config = dict(
    noise_aug=0.002,
    time_shift_ms=50,
    encoder_rnn_width=128,
    decoder_activation='relu',
    decoder_mlp_ratio=3,
    decoder_fused_qkv=True,
    final_lr_fraction=0.1,
    warmup_steps=80,
)
Rows from block 2 of the audio encoder of a small audio captioner, named by matrix and row number. Each number is 500 + 25 x the weight over its row's rms, rounded and kept within 0 to 999. All counts start at 0. Numbers have three digits each.
After each channel's rows are labels from the 100 clips, of 14976, where the channel reaches its highest value: "loudest band" is the band of the loudest frequency at the time of the peak; "strongest on" is what is common among them. Only what is clearly more common there than usual is listed. The data: synthesized solo parts of chorales (CocoChorales). In brackets: how many of the 100, against the usual share in percent.
# conv: width-3 conv (encoder.blocks.2.conv.weight, 192x192x3, each kernel summed), inputs 0-191

conv.95:469531470500500500469500522476496500482531524446500500500500474500527536500500526537524500500476500523500480500500474500500470464500482472526478500500469521475500500466520500476495531479554478524526468521500498500479500500544522526461483521493500528500500574535465520473500533500500500517481500535500468532488500524479528500464500480500500531493466439500500476500500545456550520447500481477555500472481454500520451480552526500469533500459500540559500500474471500500500500519577500543500479467523500519499500500500500522500523500500460500528469447500504478520481480475466481520
loudest band: 250 to 500 Hz (78 vs 50.6)
strongest on: note A4 (62 vs 9); tuba (32 vs 8.7); instrument: oboe (30 vs 8.1); trombone (29 vs 7.2)

conv.132:498524543518451519500484500500500520500524516478500504486449500500476461489572523500519500500500461495500500500502500485500508500500500495477500482475500500500500500518477524532500500494460522500500413523500475498500500525444500478579478523481539498500519500473517480520500491500500477482500479571500500482543500525568459500547520525473500518500500500500505481500517500459541500506484500500505500523461505519470503519439500480528500535500500477548476519477503500519445527488480476536562548500532500445500466522500518500532500480498500500448500500479465515500458500470480453530
loudest band: 250 to 500 Hz (98 vs 50.6)
strongest on: note D4 (95 vs 12.8); tuba (54 vs 8.7); note C4 (43 vs 10.9)

conv.82:542500522500500500476500500522500499520530550483501453500500477500500467471471500500537452528500500492500468554434500538521461500500500526553458470519500500500500500468557521500523500500466500500518500472474509469481500523579500525500481500492520479529482477517500515500500475528500523500474515481521500477500584518500500474534520500500500467475479500500500470522523531555533464461481500500475475500454500449500500530500500525500522500500500464500500500500473500500500477500500527478446465521500535478499521538531500490473540527500523473538500454473500467500481422482499500480
loudest band: 1000 to 2000 Hz (37 vs 12.8)
strongest on: note A4 (87 vs 9); oboe (51 vs 8.1); note B4 (36 vs 9.5)

conv.100:500483479523518500520529529480498538473482452538478484500480517500527500546518488466518500500449480500480459500500520472555525530483500500500468495493538478462500514520552545452459551519518500519464481483500500499492523465500500518476500493516500484463500560480474480560443531544500525481519473500464472455500499431518500472500500481469502509493466481456500517500515521519500478470452519525484525521546554500500489499500500500537530500478477490543500500467500481500500557536500500480500529473501476500522520500500500482470531500482500466500500525534500475500500470527500536519
loudest band: 1000 to 2000 Hz (49 vs 12.8)
strongest on: oboe (97 vs 8.1); note A4 (85 vs 9); note B4 (38 vs 9.5)

conv.38:477438445477479500516465500463500463500538480488524463500478479500500454500480502500527500520441518520499522500540500500473500500500500500536500500477550519469500500483500445530470515472500460500455500481474500516523551484500500500536500480492513500476500500500482500500486457483526500499467460538482500520510472534529496495462532500472539500480462500512535469500438530522506443500458500445500500534524500500500541472500478479464527520486535500474525525515477484500500429500520516500500533500500478517531500459481500467500550466500465545480520526465510500527479500482468500500
loudest band: 250 to 500 Hz (91 vs 50.6)
strongest on: note B3 (83 vs 9.5); cello (70 vs 9.9); note A#3 (30 vs 10.2)

conv.62:468504494476508512500500479500522461552500459500481483500553527529432483519473483480477479524500532465500520500543485519472539500500484517500500500479478478475500478525500524526480479507500497530451500522500437476482476524475522497500519500500485500522467500461500460480500480518500500500529500480459495519514474500447500518500500484470470519500500524500476524500500500500500452515500507476479525500565483523500527500542500500481562500500500520517500530520500527504476454500439522523502500522477447528500500530500499543454517424507452500483546500533530522530496458481443531500
loudest band: 1000 to 2000 Hz (31 vs 12.8)
strongest on: note D#4 (52 vs 11.1); note F#4 (28 vs 8.4); trombone (26 vs 7.2)

conv.181:500539446476500500500500485500447475520519488473500500500500500479475500502450522531508500507485525500521484494457465500474500473500452500522478534500500515489500500500466474541479524477500487500474522500471527463472525497500500461419471500503530500448480536523526500480480500501534474479539530500500523482500520500500513476520489500571537544584500550514457523521478500477461500521452522500440500471461480500458500481529520484500525478465500461500473500520472500473527500500500534483500500500484478500500500500482458500473521500490474519472500464501536533476500451500527479500
loudest band: 1000 to 2000 Hz (36 vs 12.8)
strongest on: trombone (100 vs 7.2); note C#4 (100 vs 11.8); note D#4 (39 vs 11.1); note F#4 (27 vs 8.4)

conv.127:474466500500493500518488481545500456500500497483484500475471519500548479459518481500534505500531485479500476500500484476506521518478443512423469555500500500476515482500480474528500475500481420500500481523500500482474500523500478500500500477500529541500562552548492514500499500479520500515543523521500521483519472465569500498500486500512500518500528500450500523466500482519503497464500532473536500467492521540540500500474425500552500512500472517477519500578500500474499523500500500500527500500475543500500500500480500484482520500500500500482479500468555500500524462557527480500
loudest band: 250 to 500 Hz (79 vs 50.6)
strongest on: note D4 (94 vs 12.8); bassoon (69 vs 8.1); note C4 (43 vs 10.9); note C#4 (31 vs 11.8)

conv.25:516500522500522500500477479475496482480500500515495477475504500523452510500524471522500500476454500559500500533484500452476484524525480485508500532500516449500520500514545470500500500478469516500500482478550516482500502515545500500517485470520569503480436500500471521521482541500500500500500519456500519479493519538475477530500500494530515531470500523455462505500444460504504520500560466523516441488534475478495500469518530477479484479500549495517500464482545542527549494528509517516496464500500500500471455541500500516466463526541500577501525500500500541500500507492502464500
loudest band: 250 to 500 Hz (95 vs 50.6)
strongest on: cello (90 vs 9.9); note D4 (90 vs 12.8); note C4 (33 vs 10.9); note D#4 (31 vs 11.1)

conv.131:472500542474496500538476500520500419479518496530517500482491533487478500500500500466500441500500500528468500475538545475542458541500481500519452481500463517500500519526529519479500477500500476500477500478500500475479487500503500497475500515500500500500501540500519476500500500451479470479489523500462412500516500541424473533565516520479484530500515488500479509500500480514518501500500474500518476527500481465500481540500471500477500507538500524508524517456535480496504508523500529483500500500515500541497519500413530500480425544514467500507520444500500500500500500527524500526
loudest band: 250 to 500 Hz (98 vs 50.6)
strongest on: note A#3 (94 vs 10.2); double bass (60 vs 1.8); note C4 (40 vs 10.9)

conv.57:475468500558466434474536517563526482521546456487528500500500518473474479469496496443480518500433500468524467485500527482526500440517458479517523483455500500500538478500442490500476478463528532500500480500475521500500555519500500500480500500474529500500500479458485500540533438480527500517498522500500512475469458547531500500482500518500500462500500522500559462474465500541499500463500500509476523527487468500500539500468519500541500500500500500538459500473500500521500522500500491500458500500461475500500459494500500500500500525502516500500480500500500500500562467491500489480
loudest band: 500 to 1000 Hz (86 vs 28)
strongest on: note E5 (80 vs 7.6); flute (37 vs 8.3); violin (37 vs 13.9); note F#5 (31 vs 7)

conv.118:500538500500473481532483439495443474453521500476476421491464497500512463478480576500529500500495501500500500500500500473500527459500500474529477474473537535500473517514529508500527479500486531475481436500496500500500477500485500500469474500500526520524525478521487482518500500518493500500481500533533501508522526500500500500500441527500483500500492500519542500500498481552518544480500500500532474500500500512572483516542474520472522466443537503521500459517500483519530500493534500445482500500539522523500528500542500500482500482482500500540500520452472470451490549458473482479
loudest band: 250 to 500 Hz (83 vs 50.6)
strongest on: note G#4 (90 vs 9.1); trombone (71 vs 7.2); note F#4 (31 vs 8.4); note D#4 (28 vs 11.1)

conv.33:516500477448500518500499500481490429542521464500500496453500508541515516476483551500460455483500486500477500520485526484544500545500519500523489500485479463477479538481500500514479479524484528534525479500580518479500500459500500500500478500470552515500524486477479481530473525547516487500515478517500500500527500518500503500474451501477521500514471523491500500500521482530500503515500545479517480520556500523500484500500480516458467516480444500500483469518500519519500486540500461457500500593521521516464500480476500500527517442500475466500500500500466451454500521543500500500
loudest band: 500 to 1000 Hz (99 vs 28)
strongest on: note C#5 (96 vs 9.9); horn (64 vs 6.8); note B4 (36 vs 9.5); note C5 (30 vs 10.3)

conv.60:434527500493500501537476477500524476483523500500457485472450541473517463500461535493522533524496500501463500500471451518500515468500522483438484500440506500476500500517522500517500497478475465475500477500536519542483470476500500477520500500500517500500500525500520519474500522500516517483500523520500484500479550500500500518496528556481500500429500525483510572528475472525519500550500530484527500482476500480473500482565500500564496500478534491475484496500500500477500500478524500500481481523500565512504515489500500576481500500439516500500480523451464480482522500497464500473
loudest band: 1000 to 2000 Hz (50 vs 12.8)
strongest on: trombone (100 vs 7.2); note C#4 (100 vs 11.8); note D#4 (43 vs 11.1); note F#4 (27 vs 8.4)

conv.130:525466500500563517523480500492500495500500500482543500521500522500532500498500475515455521458496500486519500500518500508446518523522500500445500463519537481500486480484500447539541516514459500472542500500459483500499480478476500550510496500520484516507544485499526484500524516500521481483500477541471500521481490530500563500477476479500500528480523566500500522500500500526500482500500529506500551517453519429467524519500500466479561481516492473537500500519520532462506500532500500484500500500541516445500457500529440500478500523538531526500500453553500500530477514482457500480
loudest band: 1000 to 2000 Hz (34 vs 12.8)
strongest on: note G4 (100 vs 7.5); oboe (44 vs 8.1); note A4 (42 vs 9); saxophone (28 vs 1.6)

conv.88:471500483528478500518471473481500475500459528500510437480500500526500461481500500522476500473500454500520528517442423500500475518483483480475451533453483510529451500465498500481518479522500520517458500470500533495520500500458518500472560485532479516522542482548500542500526471459500510500500532463500462523517530475465500500486484483487522485500500517500519500481537528524500518500481510500519492517519500547485516512476539500517500462515500521483500524455537519580526500526500500500500500517548518500500426500500530530484498531500484525518500494500435526500500478500500500500
loudest band: 500 to 1000 Hz (65 vs 28)
strongest on: note F5 (59 vs 8.3); violin (48 vs 13.9); note D#5 (28 vs 8.9)

conv.27:500512500478460517549566500564500516500543500472535471500520500500523500500453528567500500482569520500500519455485552500500500474500500480477527476495518480466519467500532491478483500477519475483500471465478472555478483528470500500500443536500479476500500494500500500483522500528491500500500500483519500492523500483482470474475479500478528507486502480500528540514483496528480520467570500516500553530483566477457519522500479500525500500500524486527463507489500492521579500540454481513500517517459481480517500500500500500520500541554500516469481500517500484524532477500500500500
loudest band: 500 to 1000 Hz (94 vs 28)
strongest on: note E5 (49 vs 7.6); note E4 (48 vs 8.6); clarinet (48 vs 8.8); trombone (46 vs 7.2)

conv.167:500485446519480500477500518533499500505472500519466476503500576500526518555471500500479526477522461500478500500522500411500549481517500467520525477459452475480500490514479500482460500517480539516517500545500500500515458473500600487500500499515519478518518480500527525500505500500465496500500500500523453471500527464500500443500483465500500518475465481500500477507505526486505500477500539521500500510479451520464500574523500523489502500525500481500517500459515480450523480466497477500500496500450529525479553500480500500500500500500482472500460500500481478473500495500518463461
loudest band: 1000 to 2000 Hz (52 vs 12.8)
strongest on: note F5 (71 vs 8.3); trumpet (64 vs 8.4); note G5 (34 vs 6.3); note D#5 (26 vs 8.9)