Weights of a small audio captioner: decoder width 256.
Rows from block 2 of the audio encoder of a small audio captioner, named by matrix and row number. Each number is 500 + 40 x the weight over its row's rms, rounded and kept within 0 to 999. All counts start at 0. Numbers have three digits each.
After each channel's rows are labels from the 100 clips, of 14976, where the channel reaches its highest value: "loudest" is the band of the loudest frequency at the time of the peak. Only what is clearly more common there than usual is listed. The data: synthesized solo parts of chorales (CocoChorales). In brackets: how many of the 100, against the usual share in percent.
# conv: width-3 conv (encoder.blocks.2.conv.weight, 192x192x3, each kernel summed), inputs 0-191

conv.140:568533500472475500466500460500432470466500429500500500539540469500500500538416526454473467500479538500500463527475500500500500483500500469447613566468500441540578500500437471500434500531586608542539569528553468527588469469500500393500467542535477465495500442500466472465500455526542500569500533500471500500450438465427500452500491500428500557471500452500500437583500586500471500500543469485470459471529560487535500455467530467539445500529525464466545459535500500479462560500500529500500464486500489456500540432527473549551450466377500474513569533406500476500472453437532526500
loudest: 500 to 1000 Hz (85 vs 28)

conv.163:500500543500500529526500527555500562500473500559530500504519610549500500561471500500500449513532570500484462530534464528565480500542456453500500500500468563512500500500402500431500542553528500500445500500500487440449558500500500462439561446500529473400449500531531619500500546500452435500558464500500455388500459500448444540500473500528528462500544463537500448545502449434411463500555550397500500562534500500500500472464500500460500500398462538500463500445550405576548500500466452536500458495463500471500500500500500500500452521461500570500468421460464525472500500434560535514
loudest: 500 to 1000 Hz (56 vs 28)

conv.31:500369458424536536500500500408500540590500500500415500500500500500500500544529553500465457500498535500463500500541444531467519535467523558637458423440537503581574512494500500567434500428500504448490500531535454500500487500500535500531506500567430500530500466500500500500541484500502431500605535457500500488500467500455545532500462522500500552467500455465500500464500536531500530500465644500500500521544502554500500500583453464539500536500536453551511539513500455440500500468507564500500500563500500571527462561500500463500500500536500500408500500500559454500533381447500455500
loudest: 1000 to 2000 Hz (35 vs 12.8)

conv.10:470500546476533500529500463500535430538500479534542500588470557500500561564500450500500537479567554474472484547537500462549533500500535500468500532531495534500543500547437469468547475401500500464500465342467533500510541500500413457537466537529500500407500541450525500538469445535607500500529474528500447500500464551535500500514553500473529528500466500536529549474500500553452443500500446575461468540459527464500523443500532500500526449500540500453471542500500529500506508577471452500508458452500500460532473567534529443352436543467494500500474547429421508441472500490571535500
loudest: 500 to 1000 Hz (58 vs 28)

conv.69:500564526500475500501500465468558566500572427530546500547562476500434580466547500500531500475500467554534500535500528528569463500463533536476533500453552358464593527500466500545500500535532534444465442500498500546560431543565500529500530461500545506394500529425544492500500500500536578500500500531500551542500461543465477590466500527442451500500529476500500542469596556526500420438458574579534458500467468385471491500500500475536500458500455500529500536500500539524500500528500541500500493474607500500538470425500467539540472484536535455500486460460524500471529500540501469473
loudest: 1000 to 2000 Hz (40 vs 12.8)

conv.103:539534500500500500533500524456476563586562466455498465500376507426500523500500469533426547441500531533447549500500500500500467526500455455500534480454466518441576500500549437542472576528535526530500500470500500467470500500404452469441500487464500493473489500500500510463469530500464467466527547500500500500500488500585478452500527474473500520408534388500500500500475524421451467347475431500485455444472500434547500500435500480500500577557467538556500477468475466546500500500536499522500448558555552546529600500533465468416500509535472528468471500552557473443500500457560500500
loudest: 250 to 500 Hz (90 vs 50.6)

conv.154:500500571521432500500502500500500453500599430467525571500470532500465617472462500500523534469500530500468500590457419500485492550500547534475500500466531470500500500467500500446483558534465457471505445454500454550534500500469470500549500500537537465422469500540473456535587533473500500500493500468546554449536500529536500464490472500529448500463529500542605569564577500515500448535465500578500500568379450474530500539500469487542460500540434500460500500499469474493582500500457500500536469500545533500456500562537500618500423500571427459565450529529500536564500458449466500500
loudest: 250 to 500 Hz (81 vs 50.6)

conv.46:455500500500500500530543500504470500468500563500433500500500542500500472433415479500447523632500500500496511427520600500437475542462553500456500469500474500532500500533471542485500541551526455463539568500424529428461461468500530370545540585500483500575481473469474471544541532533572470566542469523500553558469528454476500500500534549554434500470537529500541524500528500449456472473417501460561589500583439436530500428503479442500463500526472500553530500500531493465500500561474473525500500500500500500478500439500528618500500447468469536500473470500500500527565513565451500453
loudest: 500 to 1000 Hz (95 vs 28)

conv.92:561500500559463442500500468500500500500542500614629462534462500541500554609426450500539532453543525500530445500500500540467546449500462424464500467512534473465500500500473539419571544455500489500500459500500500462458500488555500500421541500584500526500463534529561541513469584500484500397500466500511500453470500530505526459473565460577534542455471550500500500468529500496432464500500560632500462500461500548545500461500572428500454552504460500556490500500534500500494500500466500533537500500500555413500554532496500500535500500457500463500534472521453469421473421463511531548
loudest: 250 to 500 Hz (97 vs 50.6)

conv.141:500485460540561500542500500500358446467450500550571537500533500509542500529500558553443500500500500500500500532500500474548461469500500571576374467500488460540461549578529500544500500500463489503511500500550546500445500500467548465536579471537498462500572500444451500500539472500500544537544500482499540500514537454546538500500544536450500581524550486537500534453532463537500549500516500584500537500466447472418552535455535500500500555531472500500500500554550554395458499489455500500531500537533500400449463603450444533448472535468468537500500379458500536500500500471472500450
loudest: 250 to 500 Hz (91 vs 50.6)

conv.107:500465500500500465500497464500500463458500580500457537524462449500500466544500531500542500545500533457500500448428468500593500555500510466500426500500405532557530579536500500534500467502573541532473457500449418546500500544500595535500421561535529451459461500460500500436473500530438500505501455452438500500500583500515500500500500485456545461463502540500528448534461465474500500462611500500564547500564428507507468463548466500422472500405500500470451524539500500469470558508493500500528468542500576468434535533500500500353500500522500462500471463440530503500500363511469500500
loudest: 500 to 1000 Hz (86 vs 28)

conv.4:470500553557459500601500500536506528551549432500497500487500461538540445442468412500500500538517461533500500500536500500416500466536497556554453467546469416500500554453500464578500473500518500483510463534469598470455443595466560500535500503421546465546500500500500456535571500500544539532500469543571530500570500572496534534447500441500500548535549500520587461454500515500526500474527500500536545475560532445500500467538449571500500555500498415599466442527541515528541497500530500531574570500433500499470500486428453500543541528500500523533458526461500550502581500538500570500
loudest: 500 to 1000 Hz (66 vs 28)

conv.44:500587500437572545500472526437500537532500500500554500582404500461609532534500500515500567500540469500528500500527542431461456500500555515460500468541500450500521500538530448451585500537530500566500594550530562547490620500500443545500500500500500471545500493500454464527536542458542465500500532467500411460500535500500500500539500500438403463500500468500500500541500545500468500524523545473533439500452436531500467452440548500460452497500500500399532500500500419546449468542500511500469500544500588500500500500473460550493500500597500559478500410464458544591500500535500543487
loudest: 250 to 500 Hz (95 vs 50.6)

conv.11:500503404420500500500535500500510534500495559474500500537500546606536534561512575500533500468545463367464443496456500460515526471564508500557491500500500472442532547500441552557432514500474500500472500524460536545500591540450452507397418500562463500500556551531500500536500549538589459538564533531455551466470502500500444500467576468472535500500530550500500500461548546500500500467464500452500498500457500488579556443581500425528450500500537500535559474500540500500500480548538469432537500429461534470470430500500481500458477500500455500411466500500468500573500539500500440500
loudest: 1000 to 2000 Hz (34 vs 12.8)

conv.36:503500570526468471500500527473569526535469450546467545500464514500451552441500467500449500529500444544465443500568500500500532500500500500501500531575535500405500551471465524500587466508533489469500424463500540500420562425528540564413597500439469500500500500457500558500567500441543530500470450534534526500527500436472500459535445443578498451513454480553500481561587453451500540500497500500500500500545404500500500466500575500413393500535500500411502468450535537500497539507500500500533501539584500500420500455500500500542475500470500558500467425500461464500413542515500500500
loudest: 250 to 500 Hz (88 vs 50.6)

conv.85:449532500469534471441500496500474410528485542500500471532502500500466509500453545452439441500500527471410495567457416365459468500472500527431587472461588500546500458542547500538532500577461511535450538500533466450577500466427469459567500432557469525500465463455549500500500446500458469581500500468500497418455500543430500429464456500528543393500500549445471517533500536563471494500533474500500531423570500500500476534558451500500507500500539500500453460470412546458520500456500500482464473463463424531417516500458500500527497466500535446500500529500500500468500500500500543500
loudest: 250 to 500 Hz (96 vs 50.6)

conv.191:551535414494500567469500500588467534436500474530500528500554537476535467500404536500500552510487527477583532500473500447428500409459532458473500500500464500523499569438500461589558500462530500471500538494450500542451500500551438460463500554544589500517527532545474444473500473500563433431530500522532500556470500500555500500500500500500570468500535578500438500500500475500500528500500465459528547453500550423555500500500537500500476441500428578500500456500500449570500444498500500370419443524490548617457500536507500500500503500547514500463500462543500489528532543536562552527
loudest: 250 to 500 Hz (83 vs 50.6)

conv.98:494497535530500474484500407546500500503500412500428500500527500460611500500500468500500500500504441468557558500545530500524638500500395500500569429529500509460500500493529556504535500500573500468500555457500500473584443506552404474468500467500548500470549460533536467478539532500466525500500462500473580500545404512584466462440500500473500434442422529500529500598549500500554534447500500500500500500500458445439586500500454500472471468568532500541537523471471502502504529466526500500459525500526461545525500469438575471466500500457457500565535500529500573498600533500488540500
loudest: 500 to 1000 Hz (70 vs 28)

conv.180:500534500453523541543471443438526500461500500500500500581471549527594545500470556548543461541500500500505473500538457506500500500500526533500500477500500500433500442500383474466493430446464508417430532475500553526444503414500531500533463464539470539500551528466500462504533466440500515500500462500535500500540500500500533473514531500500557500500500538509605500500500558465454511575538528529500470555465500573500500522538469570569500421457472577500500451442469500500652546463428500570441467532507500542467500463500426500435414500532500500500477500533538543555504466574466500420
loudest: 1000 to 2000 Hz (31 vs 12.8)

conv.13:500500500500518531556467532534465494518455500500500560467453414427531467491453500547567500500399500465535468532523500526494544500500546460500430500527522486506458574500432470500439476457543452500433531500500451542500501500500500529500500570466575500500471500459500465425487418534461539529467556500500572498565525622500500541455440527550500500501500500552465534493469500500602500454545527500500537420538500433500528500500460461500500500435500432500538457547497549544542442500389471540552500539505460415500500537541438500500416500502500500551493555529500487539500443432565451564
loudest: 500 to 1000 Hz (97 vs 28)

conv.76:533500500500489546583529500507511534460592500500440464500523535471571500500440589533500500506528524420528547531474536503500500469500537543548500560500572525465542500500432504468528549457562500474552469537568474454470438567500500456462500500500468460470549423567500422566500437612500592530523500500466566500532546468529414411500558577566530458480466550536532511465469500530440528525562500500466500542556500445475540446528477500531500429500463500535470490500500500500472500550587470558460570470500468500500449571500500538540490466487461547468529500500500466500501500426500500500
loudest: 1000 to 2000 Hz (35 vs 12.8)

conv.164:609459467450467529568493465620475477500500500537475398525500500455436531546419510500500536523558459500500532500543500500500542500584462500472500500540535552545503500500500542539538506527540468500500513460575500500500463527528500500537464467500500500500529554560500458500537500493530463493588500539539452535476462500463530500467434465533532548576600544545468537500500458500439500500500486528415545601564500419500500504544550500500537470555500460529468500539549493440500537547530468436556532500500500500443534577528450544457500500540500463554500474500429473631500500467531500555
loudest: 1000 to 2000 Hz (41 vs 12.8)

conv.155:487470500537474466473451529414499474545531471500473500531500500528505535459408500545453430577539500456500503500556460527559500528561551534451500500468541477564452454433500500451421500419500533500465500526500500437470504535537378500472500500529461500606527433530500500539453500494545500500535532573522466530500500472500467500619500465557527489535463500409546460433500500500461563529490526500500474500473500526529441465564500500475630471500432500455500500500573521554555469475433532531500500500533478565452383500572500500472500468534463500529465500500500500523500500544521540500
loudest: 1000 to 2000 Hz (48 vs 12.8)

conv.66:478458440500455500560486472500500439500500526471603465459500539500538529475500459500500534500588541461436524485361458500532528477567548456500470500502453500456530475500530544413469557553547466565500500500475500428476531556510534472500500500475464530526445500537527500499471445465500433477466533500500540536435500529590500489467500452470480527451426500480465446475436500477500435500564500467500572527467500500445469468500500449409500500448527597563528524543528470459500500515475500500526474600447500500523545500500458500472445541500571471476500500500466500500436356500460472475
loudest: 500 to 1000 Hz (57 vs 28)

conv.169:464500500582500546471500500500500500544559500466531500450442476500559500464534464536464500526534500500500368500537460449500573500476509459626467453424414500532500500500517536500500466500500391470385496553500500507500500500466500529543503541536536583546468500500544500476500500474470500534484469523543531457409460464462499528474542469500464474531469439500465464526500582500500467532531456429541500477557500457468500500534468541460500500526530500553463557500613500535394500545470472472478551500472432447472466500500523459583493487460423500450539498456500423536500464455500500532
loudest: 500 to 1000 Hz (89 vs 28)

conv.26:441500591537500500500465470500500451534500459401544532500500496437482582443500500589500474500500500500463470470500500546500531503455465500475599500500538500467468500467500530500500463500548500483500538545500500531553369500500421538500410423500500500437500539606540500500529491500548472553559532573551609536500448456500500500532500500520435535530500533470500470500500461500498419454541463500500556500500467523500500486542343437513510465535477530500466470559500500500546500448448474470450493531462533500470529457450457500538536500551448587538449492500500532458530532517553500530
loudest: 1000 to 2000 Hz (32 vs 12.8)

conv.19:493452431456532504551546554537456500500500500462528465464465531468503528500500500457500496523492468527544535462451578500443548500473500530565405500475521500571470469472457500526500506581500561464500440461461500539500448444463617502488435429448469527536441538500464500460500490466492502465528416500567467472468500500500530500500449516500548465428500538463500439441463500469500500520529500461500532500527460500436562418466535426500484386493535551547500475447449500534469562469394463509500499527467441500500412526454534500427500532500527544495547500555500577448528495500411500500
loudest: 1000 to 2000 Hz (34 vs 12.8)

conv.150:500453402428467500566498500500543500546525447467574479468551533556500500514421548444464500505461510500500549539500430500464443531500500522500537504500500532536500441500483500512500537563587500500500401500545468456500500532420530489452469528536448423452446503500500500586551503500500500544500461448443458500449500500500500500532471473446500500500500526535537500531543535500500500536533448541574447500507454500425500474444441437470500500465500500533473564438464455500554500539500468500460467502530463500500437500536566531500394531529553533371583541500500463547460402500446545533
loudest: 500 to 1000 Hz (62 vs 28)