config.toml
encoder_arch = "crnn"
train_examples = 39062
noise_aug = 0.002
time_shift_ms = 50
vocab_size = 56
encoder_wave_channels = 128
encoder_widths = [128, 192, 288]
encoder_rnn_layers = 6
decoder_layers = 6
decoder_fused_qkv = true
decoder_positions = "rope"
optimizer = "nadamw"
beta1 = 0.9
gradient_centralization = true
lr_schedule = "cosine"
Rows from block 2 of the audio encoder of a small audio captioner, named by matrix and row number. Each number is 500 + 40 x the weight over its row's rms, rounded and kept within 0 to 999. All counts start at 0. Numbers have three digits each. After the name is the row's rms in percent of the matrix's.
After each channel's rows are labels from the 100 clips, of 14976, where the channel reaches its highest value: "strongest on" is what is common among them. Only what is clearly more common there than usual is listed. The data: synthesized solo parts of chorales (CocoChorales).
# conv: width-3 conv (encoder.blocks.2.conv.weight, 192x192x3, each kernel summed), inputs 0-191

conv.97 103:570500454467419530455530567576531472396593531463465565452535466464500446500592524455500500500500500500500500530527500500578500500464556447500488453539412449476436466500584445500549500500543542500500476500500468533500474500456504506504410500550500457530500524572525454500446589500463494416569500531495500430466420557469537500500458500500464524561500500528500466471587500565500551500500500500500584500500500447500500580464500432451438500500561500500500421474488500569548500528473537595500557541539500448457451532500473453497525468500461500493493500527525500515535500500533533505
strongest on: note C#5; flute; note B4; note C5

conv.17 104:500500574590500468456509531500400420551500500430500500500500474461500500500468567466530532534549469500450463500471462548500473587529461500469438524454411449387500473505540480500457471530478455500466419524535500500525457472570577500500553405500452536465543466500467500457500459500500454500568523524500464614515500455469531548500460500500473545500511468471535552535470542450500444446500500548472500449466500527500464540524470537447525527500452500445500469537528500528500500465435500505528500544500500500500500500390500500659470472499500539563536500526463500527530500582528485500
strongest on: note E4; note D4; trombone; horn

conv.114 108:457532474453563458500500383532500464504500498500506462494500528500500500500500468535573462500470421593533512546465522500527469471430474500435511491346473500470500542555504500414559500522412464530526500500538536500500481471461500500475510500604500528405500469523532500553500500500539470500465466531460437540500500580474438500500543470542500529472540494458411452446424554500452558532536463500500471529537412412468533500554537500524500500500500500472546500493547500553538566500455500475434533500458540494503545500559534542549556474467500500525579504462555459477532526528522451473
strongest on: note F#4; trombone; note E4; note G#4

conv.158 108:534500459552548500477471500500502405500500500457473500500571486498470524455447500418523527500529500500470546500568454498533500405498473543500584500500551500542474500433571470500500500500392536500500500536533536409523470500460477464500560523466500500535500547500500458484434500446500533500500500500500528500500470455599538500500588465500527472525536548454632470443533530500442415527547500437500511459413535500477500475500536500500543556500500534500500474564525445500500545446500583530500500463539468536440431548461536437500500476500500489533499473361500434573469444500500500534
strongest on: note G4; violin; viola; note A4

conv.106 101:500527460529467505537500451469500500538500460460498542500560500500490500529500500588504495500541518460504471382521594500500500500500500389500571543500388477469452450500500470500500526462500495528474470500538398548463390500500488595496500500469573460536500548431500500474500500541542529500503467448460539500601500500500474461472549500529500500540524460528423500500500500539500572540475500500500500420490500449500530500489500500500450396457446468454367534500458526397501470527500430500502532439471500500500533556456475505500525558549500500527413466500531452500470456500508561500
strongest on: note E4; trombone; note F#4; instrument: oboe

conv.90 093:471454478500555500500500464468529466529373447570500464535558431500459560504500500463548495462438500500500544500453500540535423500553462535500541498531509465467575500459404500528500470458534500472535500435500574500527500536500444497500440500532469500500432463414458500500464576531537500518500500548537422539459500467501500500500605500566547500500460500529500500500500487500458470525500544500547552471500500512459550523500456503500500439500520540500500500500500500500616469595577459567601500500500533500500582443535500419500455557525407544500500500500436450543500500500557500563
strongest on: note F#4; clarinet; note G#4; note E4

conv.14 105:560465450532538500539416444545536474500534500537500539500442467457557500500528526500536560500631466500540486464477500479475500414449396429500562526447443532500468500595475469563500468431502500462534429472538543545500500470500528585534500500558536500500500475500434475500413500500500500455460526526430535500468500473457500525500538500427500500486500500500460500500500500467503561514459550591561526510496547500464459529500465528467500586500540500568487470500530460468538500500537502571523538579464499594500453475471466530564469493426469602500494579500500457506538500460500500479
strongest on: note E4; bassoon; note F4; trombone

conv.126 102:527500461447557534538500469535500596532500500418500540500500500548542500468466552531471500500531500470535526500500443497407540423538557464529500500500500500555466541463545485492438500450500529405465500552497466442499537564500538533537470500497545520535538534538466500447460500537533565496534565597500574525464500500485400500574462533500500531467475475534500531467408500572500633529500500445519498499469485500500472547472533473500500530536404457500445500605472530540570502510531456442505473500473572500476460560500572445528500500536541500500552500434500447510527459500539495469
strongest on: note C#5; oboe; note B4

conv.0 101:500535500461555474469500500500440472426509384500503565466500500590500490458528500474500564572454500531587500500521500500442534500500500470494500467546502500476462461428491545528612462499500555542458554533598462468571500527500500469500500451541470548417530500443500500641500566502612442500533541549526500500472469468538500500500500500500533500500450463552530500500500531533535464500500500470500500437440465458540554529556526500468471406495500453500527466500415500476500469500500500538500548491541500530442546500500464441528500489462500404500550458457430431460510502545463527502
strongest on: note C#5; flute; note D#5; note B4

conv.93 117:439500537470500467529554500500588420533502477500533540453447500439589553539429500474463500500500500535523500461525543500540538537463500471459500531537472474453500475500500500507473460500453521500468500475541500464500523499500479514469461500552465575500574500537467533469431555606500519525500564447433567520472500500500500477566500528508500488500470500469527474500527500500500500530549500541500415454500409500475475498561500610436500500425549550500453536579500500500558407522527530584549527500527471562416527417465465529430408458542500500529580469500500500530462467566473459447
strongest on: note F4; clarinet; note F5

conv.111 101:445435544513589471495472429500559531550500473500500500499411537464561500528527500581500538500533567495495499538495454398500425553528524500500529529462548544500500567457500500500500469500470500441529500500461592506500517531411500436436500490500470500422500468615500500500500556470465500573500500500500477500555531462459523500500451500453500500500485467466500500526500500500533500584497433518516500459542497500550605541500500500500500500500500434424536530500514500500598536558514462500538500468529479522463474446528538463500500465500528573500458436462463465471461555468661556541
strongest on: note F#4; note G#4; saxophone; instrument: trombone

conv.184 106:500528530500560500544500533500500527500528500577464500525500500500495500478533500500500439500500463500500563431530500542388451500500530564500473483566459444546500466500584500533500530500500487517511430552432500529500531565533557463536427532471486612461446533511458436500559446536467467500500553463500500574500458463496500500500454464541500500470500470516466500500439500573530458500450468566529500546553500455500418395500500554483584500438538500619500455500548438529561515533459541546500500451476474500466498500525500500467468431551468611456413436500471537534500500500500531500
strongest on: note C#5; violin; note D#5; note B4